config.yaml
dataset: "regions of photos with short descriptions (Visual Genome)"
crop_scale_min: 0.5
vocab_size: 61
embed_dim: 256
encoder_mlp_ratio: 4
encoder_head_dim: 32
text_encoder_fused_qkv: false
text_encoder_bias: "all"
nesterov: false
batch_size: 128
weight_decay: 0.0
Rows from block 5 of the image encoder, named by matrix and row number. Each number is 128 + 24 x the weight over the matrix's rms, rounded and kept within 0 to 255. All counts start at 0.
# convs0: expand pointwise conv (encoder.blocks.5.convs.0.weight, 768x192x1x1), inputs 0-63
convs0.682 [166 153 113 158 132 142 115 124 131 109 120 137 156  99 133 155 136 133 138 133 128 126 111 103 142 110 151 141 131 116 137  98 141 171 135 138 142 154 132 118 190 121  91 132 104 164 119 111 128 141 102 154 115 171 126 163  97 151 156 108 165 101 135 164]
convs0.683 [115 130 138  61 133 153 160 120  93 157 111 132  72 124  85  87 169 134 137  88 137 115 114  81 124 162 150 117 123 111 141 126 159 147  88 122 148 160 147 132 149 152 139 146 175 110 110  56 120 172 185 115 143 148 153 169 101 148 116 146 110 104 129 136]
convs0.684 [147 171 141 139  72 106 127 127 146 107 105 143 111 114 174 139 145 175 112 152 135  91 105 139 127 134 110 104 120 120 121 148  91  89  82 135 133  92  77 117 101 152 137 118 181 129 178 149 131 144 149 129 148  95 158 117 135  89 154 131 145 173  83  91]
convs0.685 [170 146 135 103 149 148 172 159 134  93 182 117 140 125  92 107  71  89 143 125 138 133 122 138  88  93 100 163 127 114 125 138  99 150  83 129 150  86 106 139 111 100  92 120 106 149 101  85 103  95 191 129 163 126 138 131 102 158 141 124 111 146  56 134]
convs0.686 [130 147 107 101 109 122 135 162 130 164 107 128 151 109 139 151 134  90 131 103 111 181  78 119 147 147 175 112 158 149 142 108 132 170 136 132 121 106 157 153 151 105 135 135 111 144 128 146 151 125  98 115  91 121  96 141 114 107 156 146  80 114 123 119]
convs0.687 [157 179 105 142 118 119 123 126 175 181 181 108  98 123 163  89 115 114 103 146 166 135 119  78 148 140 132  83 125 121 131 149  81 154 138 140 136 135  97  84 117 132  90 101 129 148 105 125  85  97  88 128 122 152 108  74  89 143 100 162 103 123 175 138]
convs0.688 [132 129 133 102 152 154 175 106  90 113 185 106  79 118 117 150 102 158 119 116 142 130 122 121 139  91 156 143 142 105 110 131 131 113 119 129 102 143 153 148 120 122 144 137 105 136 144  76 133 123 142 134 109 145 131 142  83 128  92 141 111 127 123 124]
convs0.689 [135  76 123 127 137 109 135 138  90 137 131 129 154 101 103 118 150  99 145 115 129 168 142 113 127 113 139 130 132 147 113 135 109 112 122 118 122 135  90 123 131 110 107 132 131 135 131 154 121 111  94 137 141 102 126 127 118 136 132 140 113 143 157 114]
convs0.690 [107 122 156 120 148 135 131 103 121  99 124 130 132 115 156 161 150 156 109 133 139 137 100 145 139 135 110 119 148  95 134 141 116 124 146 137 116 130 130 141 120 152 104 164 115  81 101 152 117 131 124 116 111 119 124 134 136 152 135 122 133 100 128 158]
convs0.691 [120 157 133 168 122 144  78 146 118 140 131 105 126 110 117 125 143 166 152  96 112 103 103 136 152 117 111 150 120 145 117 135 128 105 114 158 110 156 128 138 140 139 144 134 129 124 135 131 134 134 149  70 133 120 137  90 109 111 149 126 140 119 111 120]
convs0.692 [134  97 139 139  97 137  95 137 138 145 111 133 137 129 122 161 138 139 133  97 128 140 142 151 130 131 130 127 131 106 155 112 133  93 124 147 105 155 130 104 153 138 141  88 122 121 128 116 118 145 124 103 134 104 132 130 134 174  84 100 132 127 146 157]
convs0.693 [114 130 115 168 150 147  92 141 131 117  98 133 118 114 106 121 145 134 123 189 136 124 138 126 148 115 138 144 151 131 126 133 140 142 110 143 113 136 136 131 139 159 144  93 147 110 143 130 138 109 119 111 139 126 138 135  89 123 146  98 148 121 118 121]
convs0.694 [104  89  85 155 135 116 191 128 133 162  99 136  74 111 152 118 145 128 133  99 152  90 178 138 123 120 129 101 132 122 105 156  93 116 161  85 110 134 128 168  69 125 136  97 119 125 142 152 115 124 120 146 106 171  87 190 100 163 119 141  76 107 173 105]
convs0.695 [138 122  62 131 143 149 117 130 104 142 124 150 128 113 143 153 122 134 119 128 127  89 142 114 138 128 118 118 140 141 125 150  87 110 113 100 155 162  96 173 145 131 125 145 121 136 141 104 118 145 154 107  90 139 151 143 129 122 131 193 182 117 118 160]
convs0.696 [166 100 130 128 131 116 125 139 120 140 154 126 132 109 118 120  87 146  85 121 100 119 108 166 138 100 109 165 135 115 146 117 183 111 110  81  90 138 141 144 163 135 148 111  74 115 154 158 109 145  70 131 129 112 118 112 125 121 113 155 132  77 145 118]
convs0.697 [196  94 103 134 104 118 169 139 135  92 131  56 161 138 114  62 146 148 136 170 118 142 118 148 183 164  94 129 162 170 150 198 137 137 120 150 144 100 122 133 154 102 149 124 215 149 172 120 177 166 103 164 165  67  94 188 152 135 167 183 130 105  91 133]
convs0.698 [145 149 103 112 142  89 103 112 118 141 106 115 127 102 102 171 123 107 123 169 177 139 107  99 126 136 125 101 108 110 109 193 140 113  95  56 107 154 169 101 133  99 135  86 155  41 127 163 115 105  64 175  85 107 109 110  90 132  66 119  11  69 156 193]
convs0.699 [162 128 104 117 121 159 145 111 125 149 136 116 115 131 156 128 168 113 108 110 124 147  97 124 101 111 141 157 174 106 136 122 120 130 141 162 115  99  91 128 156 136  70 136 147 107 156 137 107 155 154 125 126 130  92 114 149 117 117 110 115 140 143 150]
convs0.700 [126 130 154 158 132 145 109 161 105 114 150 165 119  78 139 137 105  97 138 115 128 171 122 135 149 100 126  88 127 141 173 119 151 120 117 125 124 126  89 126 105 163  79  65 106 139 136 132 154 110 140 123 133 152 104 154 132 145 102 141 116  96 117 110]
convs0.701 [ 77 147 108 158 122 152 159 133 111  88 163  96 176 111 127 157 106 105 141 114 135 139  96 178 146 113 100 137 103 135 105 155 162 133 163 125 121 139 136 130 112  93 131  86  54  99 135 125 134 140 118 124 120 122  98  95 150 116  96 128 138 106 144 185]
convs0.702 [130  98 123 140 180 163 156 127 152 114 144  58  90 124 121 151 180 128 105 129 102 144 165 142 130 104 118 138  91  99 100 109 134 121 104 146 154 134 173 114 127 129 112 122 154 122 143  54 151 160 125 109  57 155  92  92 100 132 104 172 120 124 148 169]
convs0.703 [115 132 101 126 105 130 156 125 133 105 147 152 156 110 136 141 127 148 153 141 135 152 147 130 111 142 135 127 121 115 106 149 123 125 141 155 103 140 125 126 127 133 134 134 116 118 129 129 113 121 122 140 153 144 132 165 117 132 155 110 109 125 122  97]
convs0.704 [ 90 158 100 113 128 150 110 111  87 110 170 138 111 117 140 120 150 147  95 118 152 114  99 134 153 108 133 136 126 126 128 109  95  84 155 156 125 133 159 138 105  89 158 167 174 129 193 152 157 103 108 124 119 132 135 152 124  94 109 126 121 146 148  94]
convs0.705 [127 160 119 116 139 115 119 126 123 132 129 171 115 145 111 145 114 158 137 117 138 132 145 121 116  83 128 119 100 129 150 145 118  91 120 131 120 101 176  82 129 103 128  91 124 147  89  96 135 128 130 147 141 114 152 109 152 122 142 161  98 133 124 123]
convs0.706 [140 105 153 109 139 132 127 126 135  89 150 137 115 126 156 133 112 112 126  87 127 133 104 136 111 138 134 139 128 114 121  96 107 136 136 157 141 134 113 111 157 128 155 137 117 154 117 137 119 108 106 141 148 107 119 132 136 198 137 126 144 162 165 103]
convs0.707 [ 81 141  98 129 118 109 107 141 143 111 104 108 144 142  94  89  77 121  98 140 146 144 120 155  85 133 109 114 115 133 125 154 116 144 169  87 130 182 133 120 116 115 158 154 104  93 127 120 154 162 129 137 129 147 104 119 162 126 157 138 121 103 180 111]
convs0.708 [106 123 113 140 117 176 138 117  83 147 138 114 139 160 125 100  72 133 116 175  97  95 154 106  94 125 139 116  95 126  91 111  93 117 143 167 127 120 120 135 158 138 118 122 109 152 106  86 102 150 164 130 148 130 103 111 142 128 113 160  91 137 112 151]
convs0.709 [122 163 150 141 108 102 163 108 158 130 157 143 153  99 126 155 120 125 131 121 144 151 111 136 125  82 108 131  97 133  92 134 110 112 116 120 135 124 108 116 124 140 110 167 118 112 107 108 123 132 145 117 142 129 136 124 113 107  91 138 112 150 141 111]
convs0.710 [100 137 141  96 132  94  98 155 150 129 122 114 133 158 145 122 118 131 127 132 182 123 135 145 195  86 140 142  74 126 135 119  83  66 138 148  93 140 140 105  82 160 112 123 114 134 139 130 150 119 141 159 137 115 119 163 172 149 114 125 116 128 161 139]
convs0.711 [134  84 129 132 119  97 131 165 132 191  97 114 169 140 105 115 102 144 108 112 105 159 109 168 119 112 129 150 127  99 115 155 151 158 164 158 171 100 106  97 124 133 135 101 142 128 164 157 116  91 170  69 164 134 173 129 129 109 133 152 124  57 155 167]
convs0.712 [137 160  93 148 116 132 193 138 125 124 108 138 116 130 114 125 119 108 121 121 103 138 121 128 131 158 138 130 133 114 114 145 145 160 124 142 112 119 123 130 117 114  89  82  42 159 123 165 148 167 127 122 107 162 133 147 123 152  92 116 114 127 106 169]
convs0.713 [116 114 114  91 174  83 133 121 125  93 122  59 150 125 129 122 140 133 111 121 155 135 110  86 113 115 105 145 111 115 156 144 109 134 119 167 114  91 121  97 108 116 117 117 117 137  94 137 110  90 154 110 115 146 135 112 135  99 113 130 142 126 105 156]
convs0.714 [114  88 113 204 130 121 170 109 114  94 162  95 112 157  81 121 101  92 148 113 130 136 156  68 115 136  48 133 141 102 106 125  96 110 113 121 104 133 103 114 167 170 100 122 111 164 166 149 157 156  78 162 100 147 100 100 124 135 154 110 148  41 124 137]
convs0.715 [110 122 121 140 131  96 153 147 122 144 115 119 133 115 134 108 148 101 148 103 119 125 111 107  90 129 110 155  91 158 114 139 148  89  95 107 113 100 171 117 122 118 129 141 120 131 146 108 106 124 153 137 109 118 148 144 148 144 147 131 136  93 106 137]
convs0.716 [127 161 123 103 137 111 106 117  99 118 103 135  84 105  96 115 142 120 144 118 148 154 157 135 123 105 150 144 170 145 157 107  97 159 150 102 137 140 122 123 152 129 131 177 113 102 131 151 114 148 127 135 137  96 155 124 170 129 144 135 104 145 136 100]
convs0.717 [ 97  94 133 154 120 155 129 161 112 140 126 159 169  92 143 121 102 100 125 126 133 102 162 153 103 104 146  91  92 137 133 121 117 177 113 148 135 125  94 105 127 116 155  99 114 149 142 192 122 133 129  98 129 119  72 131 125 112 108 148 177  94 208 111]
convs0.718 [103  88  72 132 130 137 130 174 129 100 143 102 131 171 129 150 103 142  44 115 116 144 114 164 128 169 196 155 101 110 131 135 176  74 166 116 166 152 136 142 110 139 128  63  95 143 168  99 175 139  91 157 114 140  98 151 189 125 161  75 101  98  72 175]
convs0.719 [145 147 159 129 137 130 161 110 104 152 147 131 111 129 117 143  86 155 138  85 125 134 135 116  97 151 137 114 141 140  93 137 125 140 130 124 121 154 161 139 129 131 123 141 141 103 132  96 131 163 134 130 126 127  84 134 128 131 141 147 146 114 130 136]
convs0.720 [121  97 123 128 127  91 102 158 166 142  93 145 149 118 127  97  98 145 141 114 127  92 117 120 144 118  96 141 129 136 169 131 123 119 118  72 156 123  98  75 129 160 132 190  97  93  87 136 170 121 132  97  63 146 117 144  99 113 128 126 143 113 101 132]
convs0.721 [140  56 161 126 136 155 129 163 162 133 131 135 110 107 110  93 140 127 158 137 112 135 100 149 147 132 109 134 140 122 133 128  98 114 157 116  96  93 116 146 169 111 102 155 128 106 149 128 113 114 155 159 115 137 132 124 133 150 155 100  82 116 119 128]
convs0.722 [140 107 136  91 134  99 100 110 113 114 107 109 125 137 147 147 156 136 118 125 106 135 114 129 141 139 127 169 121 160  86 148 171 159  81 149 104 145 145 121 153 158 105 135 105  97 103 129 145 146 130 153 165 146 141 126 143 129 123 157 128 149 125 125]
convs0.723 [107 154 115 129  96 102 141 135 144 127  80 147  99 158 137 145 142  95 127 132 157 148 125 132 136 134 123 142 117 157 152 136 107  88 116 116 112 141 137 116 170 133 153 126 148 127 126 136 107 122 139 167 159 137 138 116 139 165 121 125 117 155 154 140]
convs0.724 [166 163 137 181 108 144 188 127  96  90 114 124 168 164 100 118 104 190  94 165 144 125 121 136 119  93 140 113 166 128 119 133 108 154 124 122 128 196 151 168  98 127  83 158 137 169  76 133 162 107 145  96 149 186  97 108 134 148 161 113 152 108 142 119]
convs0.725 [124 175 162 120  80 130 133 156 163 125  88 153 108 116 108 119 113 156 122 127 162 174 119 152 131 106 134 139 143 118 144 183 129 119 140 171 107 144 119 112 138 126 111 147  96 149 165 146 111 143 132  92  93 127 160 153 124 106 139 129 156 139 133 147]
convs0.726 [ 76  98 127 130 158 168 183 152 131 105  90 123 144 149 150  73  82 165 147 106 133 134 116 133 121 160 169 146 129 126 104 106  83 160 121 158 119 116 129  97 108 118 120 102 111 140 143 159 123 142 148 119 125 116 110 166 101 118 111 107 101 155 133 115]
convs0.727 [ 96  96 137 106 153 136 113 113 102 149 117 140 142  98 122 114 159 163 172 117 136  84 135 170 171 138 113 170 113  91 109 106 160 150 162  98 146 145 137 112 102 181 128  88 132 156 121 135 114 155 159 106 154 155 163  83 187 159 144 146 173 132 112 123]
convs0.728 [108 141 153 173 102 123 106 140  77 160 142 160 112 116 124 126 112 161 132 138 125 132 157 159 126  98 118  89 131 135 137 115 149 105 138 139 108 118 117 142 138 112  81 106 163 150 101 125 154  59 171 116 136 121 164 119 174 136 134 139 128 141 120 125]
convs0.729 [117 103 139 166  85 134 149 119 151 166 115 165 134 131 128 137 142 102 128 131 118 130 136 169 131 135  93 148 125 129 116  78  97 127 142 106 140 118 116 143 164 137 159 164  80 130 141  91 150 104 121 142 135 130 125 187 134 142 137 111 118 159 116  80]
convs0.730 [124  87 158 132 140 163 164 149 148 139 123 152 118 107 127 120 137 111 112 114 139 121 146 115 154 136  98  95 104 126  87 148  87 133 116 220 107  95  86 158 175 119 148 136  86 142 152  95  84 184 116 107 143 132 151 135 119 129 182 155 155 137 119 129]
convs0.731 [111 113 121  98 159 134 114 190 121 186 106 104 111  73 109 157 150 120  93  86 117 117 149 142  61 116 171 150  97 132  64 149 164 116 129  89 154 126 109 140 103 157 123 133 145 121 115 127  86 136 150 127 118  90 136 146 141 144 104 121 150 123 135 113]