config.toml
model = "contrastive image-text model"
dataset = "regions of photos with short descriptions (Visual Genome)"
train_examples = 203450
image_size = 64
crop_scale_min = 0.5
horizontal_flip = true
translate = 0.12
tokenizer = "char"
vocab_size = 61
loss = "softmax"
embed_dim = 256
encoder_arch = "coatnet"
encoder_norm = "rmsnorm"
encoder_norm_position = "sandwich"
encoder_activation = "relu"
encoder_mlp_ratio = 4
encoder_head_dim = 32
encoder_fused_qkv = false
encoder_qk_norm = false
encoder_layer_scale_init = 0.1
encoder_parallel_block = false
encoder_inner_norm = true
encoder_patch_size = [4, 4]
encoder_conv_stem = false
encoder_depths = [3, 6, 6]
encoder_widths = [96, 192, 384]
text_encoder_causal = false
text_encoder_width = 128
text_encoder_layers = 6
text_encoder_norm = "layernorm"
text_encoder_norm_position = "pre"
text_encoder_activation = "swiglu"
text_encoder_mlp_ratio = 2.67
text_encoder_head_dim = 16
text_encoder_fused_qkv = false
text_encoder_bias = "all"
text_encoder_qk_norm = false
text_encoder_parallel_block = false
text_encoder_inner_norm = false
text_encoder_positions = "learned"
init = "lecun_normal"
residual_init = "none"
optimizer = "muon"
muon_scale = "spectral"
lr = 0.011
momentum = 0.95
nesterov = false
orthogonalizer = "polar_express"
adamw_lr_other_params = 0.003
grad_clip = 3.0
steps = 3400
batch_size = 128
epochs = 2.1
lr_schedule = "linear"
final_lr_fraction = 0
warmup_steps = 170
weight_decay = 0.0
adamw_weight_decay_other_params = 0.05
Rows from block 10 of the image encoder, named by matrix and row number. Rows with one number belong to one neuron. Each number is 128 + 24 x the weight over its row's rms, rounded and kept within 0 to 255. All counts start at 0. Numbers have three digits each. After the name is the row's rms in percent of the matrix's.
# fc1: MLP up (encoder.blocks.10.mlp.fc1.weight, 1536x384), inputs 0-76
# fc2: MLP down (encoder.blocks.10.mlp.fc2.weight, 384x1536, transposed), outputs 0-76
fc1.563 076:137159108119145108138131130143106111153129153127149121127113089119102128152148086116141099131116093102167118105135132156131150135116124144159124165107171132187135137130138174107176114094121163159147100121145087067092132123094144110
fc1.564 081:099135127140168102130139149149132129108122109159120170116148109136111149127131155130135136133117135135146089127099097111131118162127091097112137112102107110109103141164111088140149117154145098129124136080115097120118113110129158109
fc1.565 087:159157111102125156096163119152103102132106143084136085126152139136120129111107129099079150137151153118138104100133098138118135133127122142089111078140121157154144134173124163142131128157170145154143168124151149123092126088118107097
fc1.566 090:140133182114101133124126169126150109111116132095103142137082150186145154131134127107106092155172130160116108121120106145146118123123157143148091138115112100159196113147161118129133138119144084153175129174123162102179178146113096141
fc1.567 079:098123178140126152152124083140122149090153165147128160143085119165145089115123130092122112146158128104132152128145142115136109126142148151095152114118111174113141145133151099104144125150117142079132129127079094116134087138144115141
fc1.568 095:093146177107134127126121177150118089082109123107152133135095084133098113102116146130123158122140135097189062134126123130135183161159132141110152146181173103126153170115109130096169117098132160087097121102136085123120104122125077121
fc1.569 103:153174139143121102123140155163142138144118113123113126125162139131155129136144147136141146133153151110136144100154119158088190157134178156104153128137080149138124142110105125103113124127127150101143108109153129130110202122137151101
fc1.570 126:148095122119125082129129181094111102138187136134158132164149090137125122060120167145124072088145080146104138110108111148097142125118141142139095085172148142129136152151123132150120151140114137133111131148131159111126134161178140109
fc1.571 127:164129155167091137135116138137124152151089108172137095113166136118136136108102139161088160161101138128130117145139150166138089124114136161129116104131125102147117097114145167143126151101149102147113121158129126103136132146141136128
fc1.572 099:139126161084165129143193155140083105120171165127138154134135089123117092062142158155117166117145139110150125131117084131116127094125109150097126132113103119147124098145087109143138134113132146083164144097135138156149146111148129127
fc1.573 093:152103128130115108131133130144144130149145122111178126102129130169165129150122139107143099156175084099148112138150117123139081097091121121071145127114114198119103128153172079121079170128165127093112078161145084122122092163129156104
fc1.574 093:111114088166124125120120141166109157085134176166076107148136148145149121122139134144121123125095106151098139114089128137126160113135146155153110136187095107133165142112107113164133129130127135132133115116118128100129115084142095134
fc1.575 130:098136133143144163113161157149092144113154119111123140118103154101123123152107142173137157134167135108135140123098127146086112138103159114095174146130109108100119136172140155124156126099156142100165093119121127112171124159124157108
fc1.576 109:118164122137125117115136174150163142135128108134155161165156109094110135137124143137117121149113096126135114127094139134139108138142132156126154135088143147094152161177158139077094106162174125102112156158093157127119128122113113182
fc1.577 099:136122113077139096146135137135120170115121145190166132147149100135105138120092096131156127157121151091101136134116109169142095136113085112133086152151129126110143143119116110143098132126097127080115117140159126080092136129176157124
fc1.578 079:142120085119137117110102105123131130148142124122157146116148138106129126132121143123140124199174095082143124121112126090121143093131166152147117169127096126150135138156104124107089108142156141130138122116113110082115135099071096107
fc1.579 104:134121145125141148120153143175147089124163096128160130134126146152109120126160083136138162133115132113090153148175105130107139092194145161112152106115152081118111139134166128145111129121140138082150104127111140135092135151116123131
fc1.580 110:100171082098119144131127102078100124146147145134079129163150149151144095094145187113111079108084139124145089141111159124120119101148130125114136143124108138172168124148094141154164133139135135125128091124134096148107118143158146125
fc1.581 110:141176101109150089138143135135130089099147126150143160139159093092105101145124086120153107132069128108163155089133129124143085115129125141131138109105119109092113145101120118076177127106085119141145111136189119114145123124178138152
fc1.582 097:102086159105110110121152091141133100092155126139103133113123132106133102114081099153129141100154130119121175136122125143124134144114150129157133168153070116114153137125133104147088150135125129113152106116142107128123113154068104149
fc1.583 087:167095129163164120090135101083132147134124081156160120179139108133119109049117142122096114117152118152130137148138104132138122165147157181172116114102120162121100128107157132157099114156107165105121148126142148190098135136126153097
fc1.584 095:086147108182143154164124135144087144097103159148132159126119104123130161158102119181106154119151180138126122125155149118128108100159115137144108079120152114113120110117151142121093104126156128170128143142151120087133111159142108139
fc1.585 097:137126134127146107124173111115146107112104136155143104163099154117155120111130111108153145098133178114116124153130144153091128100163098128146112137098112148092122142109117098112159151144139180123109118127147146108143081124140146150
fc1.586 080:140103140133123101113124121131144113104132154144108084148151116126123140102146087164132143114123132127105133136104117085103151173179105118116129131119086124164147125154122126154116157129117106088167131131108144135121081168134064127
fc1.587 091:116108145138117127138146124127122153135099167128170108164185120150179140157125193150115190119105118145121125093150153116166142120134133125100152109105147134111097141144121125140104137121111163151121123106149144170129159122093145131
fc1.588 092:169122094121130116154111111189127135098126146121091109124118117097157126142142138134183108128151133150090083129145134109155158156137112127139112115141174110155093141089087152114097179148132163133121142189148133107149138167148122104
fc1.589 106:127121139115111125108145108076121105138150121152137143139138119131115115111136121099108121104152196108073130137170121147146195131120109129151152149111103118155121135112098114158156164136177132097176148128117169165161161130161150129
fc1.590 086:130134069092163140117122154139126108139097111150132149123139079094117129122134127133123156158069106137129129163144106114084175108150086108128157109110156113138138140113127090107127136099141115128153136175173065115122104120153163089
fc1.591 080:132134154134150162111119115089138124122108130106148145099129165150134123119121140164128159110103100131100127090124137123138122129115145102150157153122110157108123102185109110110132093109106136110151168110120144145152131102170148095
fc1.592 116:101124133090124120106114122169142122113098162118168159114128150157163151168086085115121149122135140108124123130121144112115124133106153122139131154151177159074124102095094131192136111142135129120145082126101111124103130100153149157
fc1.593 117:154103101136133147134138184122153159106097177138122113138150131132111140095133126142136140119120195122143103100105135146142102150106140120164145084145152117120146103137132094138116100152079145125142126123092113142129095131142129136
fc1.594 105:140143140124124088146086144083137126171096159150153159122117152136128097122137160148064135128120111119138112119131102124116099150196126124152129108148165129089146156108133113117125106087125148126125137127146152090156124119143152153
fc1.595 119:146153099107132112123178128082112117104179123132134120130116080192122128128092164183157149128094117097119156132102110099131119088107089171146114136122158095163114099136123106123139171128098158076147107113119137120126127133157137123
fc1.596 094:129184144128090157123095109112125141152145155118154124124121105133130123070146170084117110162139142154109137161112158151109132112107113131122130095141114154148102104116131115116099146070099153123114111126145157119147118160106130115
fc1.597 112:125129123159152126127116137134165172070170086144147148125197154103109108164108121120085102132136132117079107102119108108148120158121149106116119107148141098074109118125143109139139118113095123082156141137108122112118112165102152111
fc1.598 095:157107082123082087145107159139142123127123127149124148159154093102126153116101135174125094186099167141124088125146143112115114135124176149176126160150101146149142154070112183150112108130130132126088116085129068130104142130108131085
fc2.563 085:211116139119118133161119101107104156116126124116115103130122124104174112088105138139120118135102139155094096129151098127144114099173080151163111133095092104172145158106122114098126154140101115119115130125131178147129150124116136112
fc2.564 092:156106141110124150138116148106139155161121178107129109162133124106139129113139108131152121108123100129094115106136148107132140118100147154137125087131147155125166107139175139133125143138095122095154082173141140151156137116105077136
fc2.565 090:161096116132167122161102124125137096159147174111090127118160092117138154131103117171176111123124134130161130139143118173145134134131110149077093080130102120097108158086132065097081088083108088107139117146123138118141126150116176107
fc2.566 094:127089154098142107126132110143096098095092110120147095111143120088124089091110126140126144104106101169180117117113173107112096151155108082140133136110074120124111139136152137126111146152107139149141147159137111177088120111127117129
fc2.567 085:114119183169095139174162131082138137090101149088114106143136120144137140169137119124130152104097107081140125103120131096131105098161162136135139165134110112104141170120137171089137148109157156141145144115153105116113169125149109108
fc2.568 100:123124121159141125106128136108127106121136144143147093102118165121127098163158109141113161144109135130084153108149124131124083100146112098110121108132124070174143111122103076134148138141115116089124110129188137137112142142125132128
fc2.569 105:118119113102117097141151152113120112139170091127125124099137134126074153079167124133116142098153128159057100127125110128159113093164149094149083113111134121130160126143131144126128177106145142117071123165139099166114108130148129134
fc2.570 123:082183158133125100128117105143099166107095140134136092111114123164136131178128112088119171122146119091137110135170157151082111125102110105127092103078156094150134120090100139108108144145127089102089138159165106129101131106109132149
fc2.571 118:128150131114096130146139100134102102117150188082103126120126154108114144135120096129129124100122074125165102140126154126101127098117093136174114124148147087103123132145103122134100100169133113083130088110077140113136121112134109117
fc2.572 100:119150149156137135133097129152093122094140124152112150190168127114127132146118166162132121123118128115144127139138127120119133139121139111177150102121182153164111104153172134166145080145141102078143159124114135130106127134113135084
fc2.573 101:122157112137126094142139128133132123122139072141093114144094123091137182120146125145095097141118102134106164141109145125143149087102165112122109122110149127124101114108106144096163124149153145152128148130152166105128106116112108172
fc2.574 093:132138160079108190123107088120124109126099140146152162122154116156141121135175117137163127130131100106134081150159157106138094142128135091124140137118133116135107089106148108157137102183134074128141087123143122145136140150160148114
fc2.575 119:135086114125149127092122148144135100161109126146158091107134106117150140111149126103126123103054147167143110149116095085126108056146127115153141107138166149149137116090102113154127167160144116161111151119178106138133163152122124135
fc2.576 108:154132153131134121134188142130092148128141103137107136144086103159144123172123106127131115140132076146128122099117148107178153156101081089104139141155146128138108112118111149154180089129105098098142104121146113092107108102103124123
fc2.577 095:087143146120105100088145146119140119081154120140140140081138112139116108137144119127111132159183105120122155090159146119082157118121076162069157075151146118122099163131113151138134116153131088107121129146092145136117132109144099139
fc2.578 089:119152119103112164128145113123146126084098153150112139168135133151142118109140137129124104095119140127150138153130109107139105128053167099139183117132124170134086142164154158116147156139151119159105143119124125156121106137139191176
fc2.579 099:164126092075124090175126132081106143120099135106107112146121147089142082130151135081120133131117119136150134118094135144145099155138163115171089134107127083104142113119118055151181123150151120130120141146117091123148137100163141138
fc2.580 104:116154101117142163127099123132084131089160142109151120090129145107123166110106079136148159168122104152144135121123105090145126129106130086174129086136111051167138125153130088139090124129109131144120119094161134104107142137142132136
fc2.581 111:102128118082109133103087148148134150099145115085097172113105107128148126111153121150119139143143123135101079172139148157111149124132145129122092136103135139111179142132165132144088129141138146151125139153102117132114158137125165067
fc2.582 100:129127178096146150098105155136114161136078139143101148133138130099136132138094169089109093154129145137161127144133144141116128086122124121129110148144133121147113081125132108140158171115125165145144145114129144115105168132134110079
fc2.583 091:105102184115140119147136124135138141114119136157066086120115171129111123179127110184186106154122157126142189127112152087132105095131157068106088139141129131116179094106121130111112165124144176092137156113103135094153131107172151172
fc2.584 093:150131183163140150124144167053114160130114107146118142121091163133124162140162120133134154146111131111142133139120118116113103122102124111123137133122132166129179136117139097158149130119113135157123125131133101151118150115168120165
fc2.585 101:127117090150120163129141134120105117126104142136122108114154125133092127121151141098145148137127129118118136111147129099156146144115126125128153119131094131144149145127118139110128138158093074116151180130135106168105108097131057163
fc2.586 081:113114136075101124138140122131157111149120108086107118119124151121156190168124125173134119077168126101110131116098159148167094122076118128142110115146163131155106122098095142153156140137137152157102114110086110152136132086154149126
fc2.587 102:105129122125182118143094065149107056135128089135131168095097127104110090100097090099175130176109110135099122117134120148106110095115125162144105151146134152150124159117134099105103136155140118108120140168097135128121101107123095118
fc2.588 091:128129143140124144123142144094186127140094141152132143195109132152114130104086098126154148157104130096154117144170177148140122116114153138123132114152107148112134115125103103144117116121157129130129118108147104141136076098111139125
fc2.589 107:134151130143149123143123146105075119094124128118151094109097117105135144149145119114148123155120117140146118106149156123107100130105108134147112107164102153122135148126166099119112095138080129135091149145104119105084116153143096112
fc2.590 093:142102121110130124140137115131156156146131127109101103099133148120128156154067146090042181112151078135125125114102108133116147146116162135123163115159135119129153120157170105143139113134131143129122163125152109106112129131140116131
fc2.591 091:171129151116099124131158128169141129131143079164127173114103117113124084132155147128158117106150171126148100131108157125112111104102136170114117164112137116095138155087105152144113149133137136098144081107128094123131131172134124124
fc2.592 113:133137143152155112113105148095109141093152126042131133178142169138089122080117128150128102098168099142149112116125080120170147129082130119124131118124115140121100150161126081113091146102147126117112106167175111123140104158114127082
fc2.593 115:151128154158105114095115078151116117180129118145127086133139114136143140154125111111119087138140115100139130140147141132106119113098149120145146148188133122132105129138104105110141117129158116152129103143152169123157149137101115131
fc2.594 099:164147139115143096113151138130126135101085085096131157108125105141129110096112135140143127111174130132128136118100118135097116153116127124153147119121170159098161126091125115105146069187133162105107124104126088113144146127128182113
fc2.595 109:152084111134147122117132122151154113148109160100140118141155156105135121125141117103143127112161137175154122168144103133114142137114140102117138122120103098105149145123131152161155124140169123144093101108122078121151141181071155141
fc2.596 096:148135129121132095149154136112146114123123097143157131159088134134111160143088125141177144096159125101129116116153111111162134151163160111120116137130133134142110114159142126111185112137167125100094146156162085119096158098157122122
fc2.597 105:142128071105091065130128114127112134143119167092155131171143108144142148149149110154160086112176172116109132151144163103156152129128128147169137134123127137130123159150116084138125099131141118154128096126149149089120085117115106115
fc2.598 099:097134123111159147114116123172120134153114156109136087135103159142104143160111102147144160141154140132104158117115116145151118141154117068092142137132133103126124044103124128124166143138105124102139138140149153106135114107115125156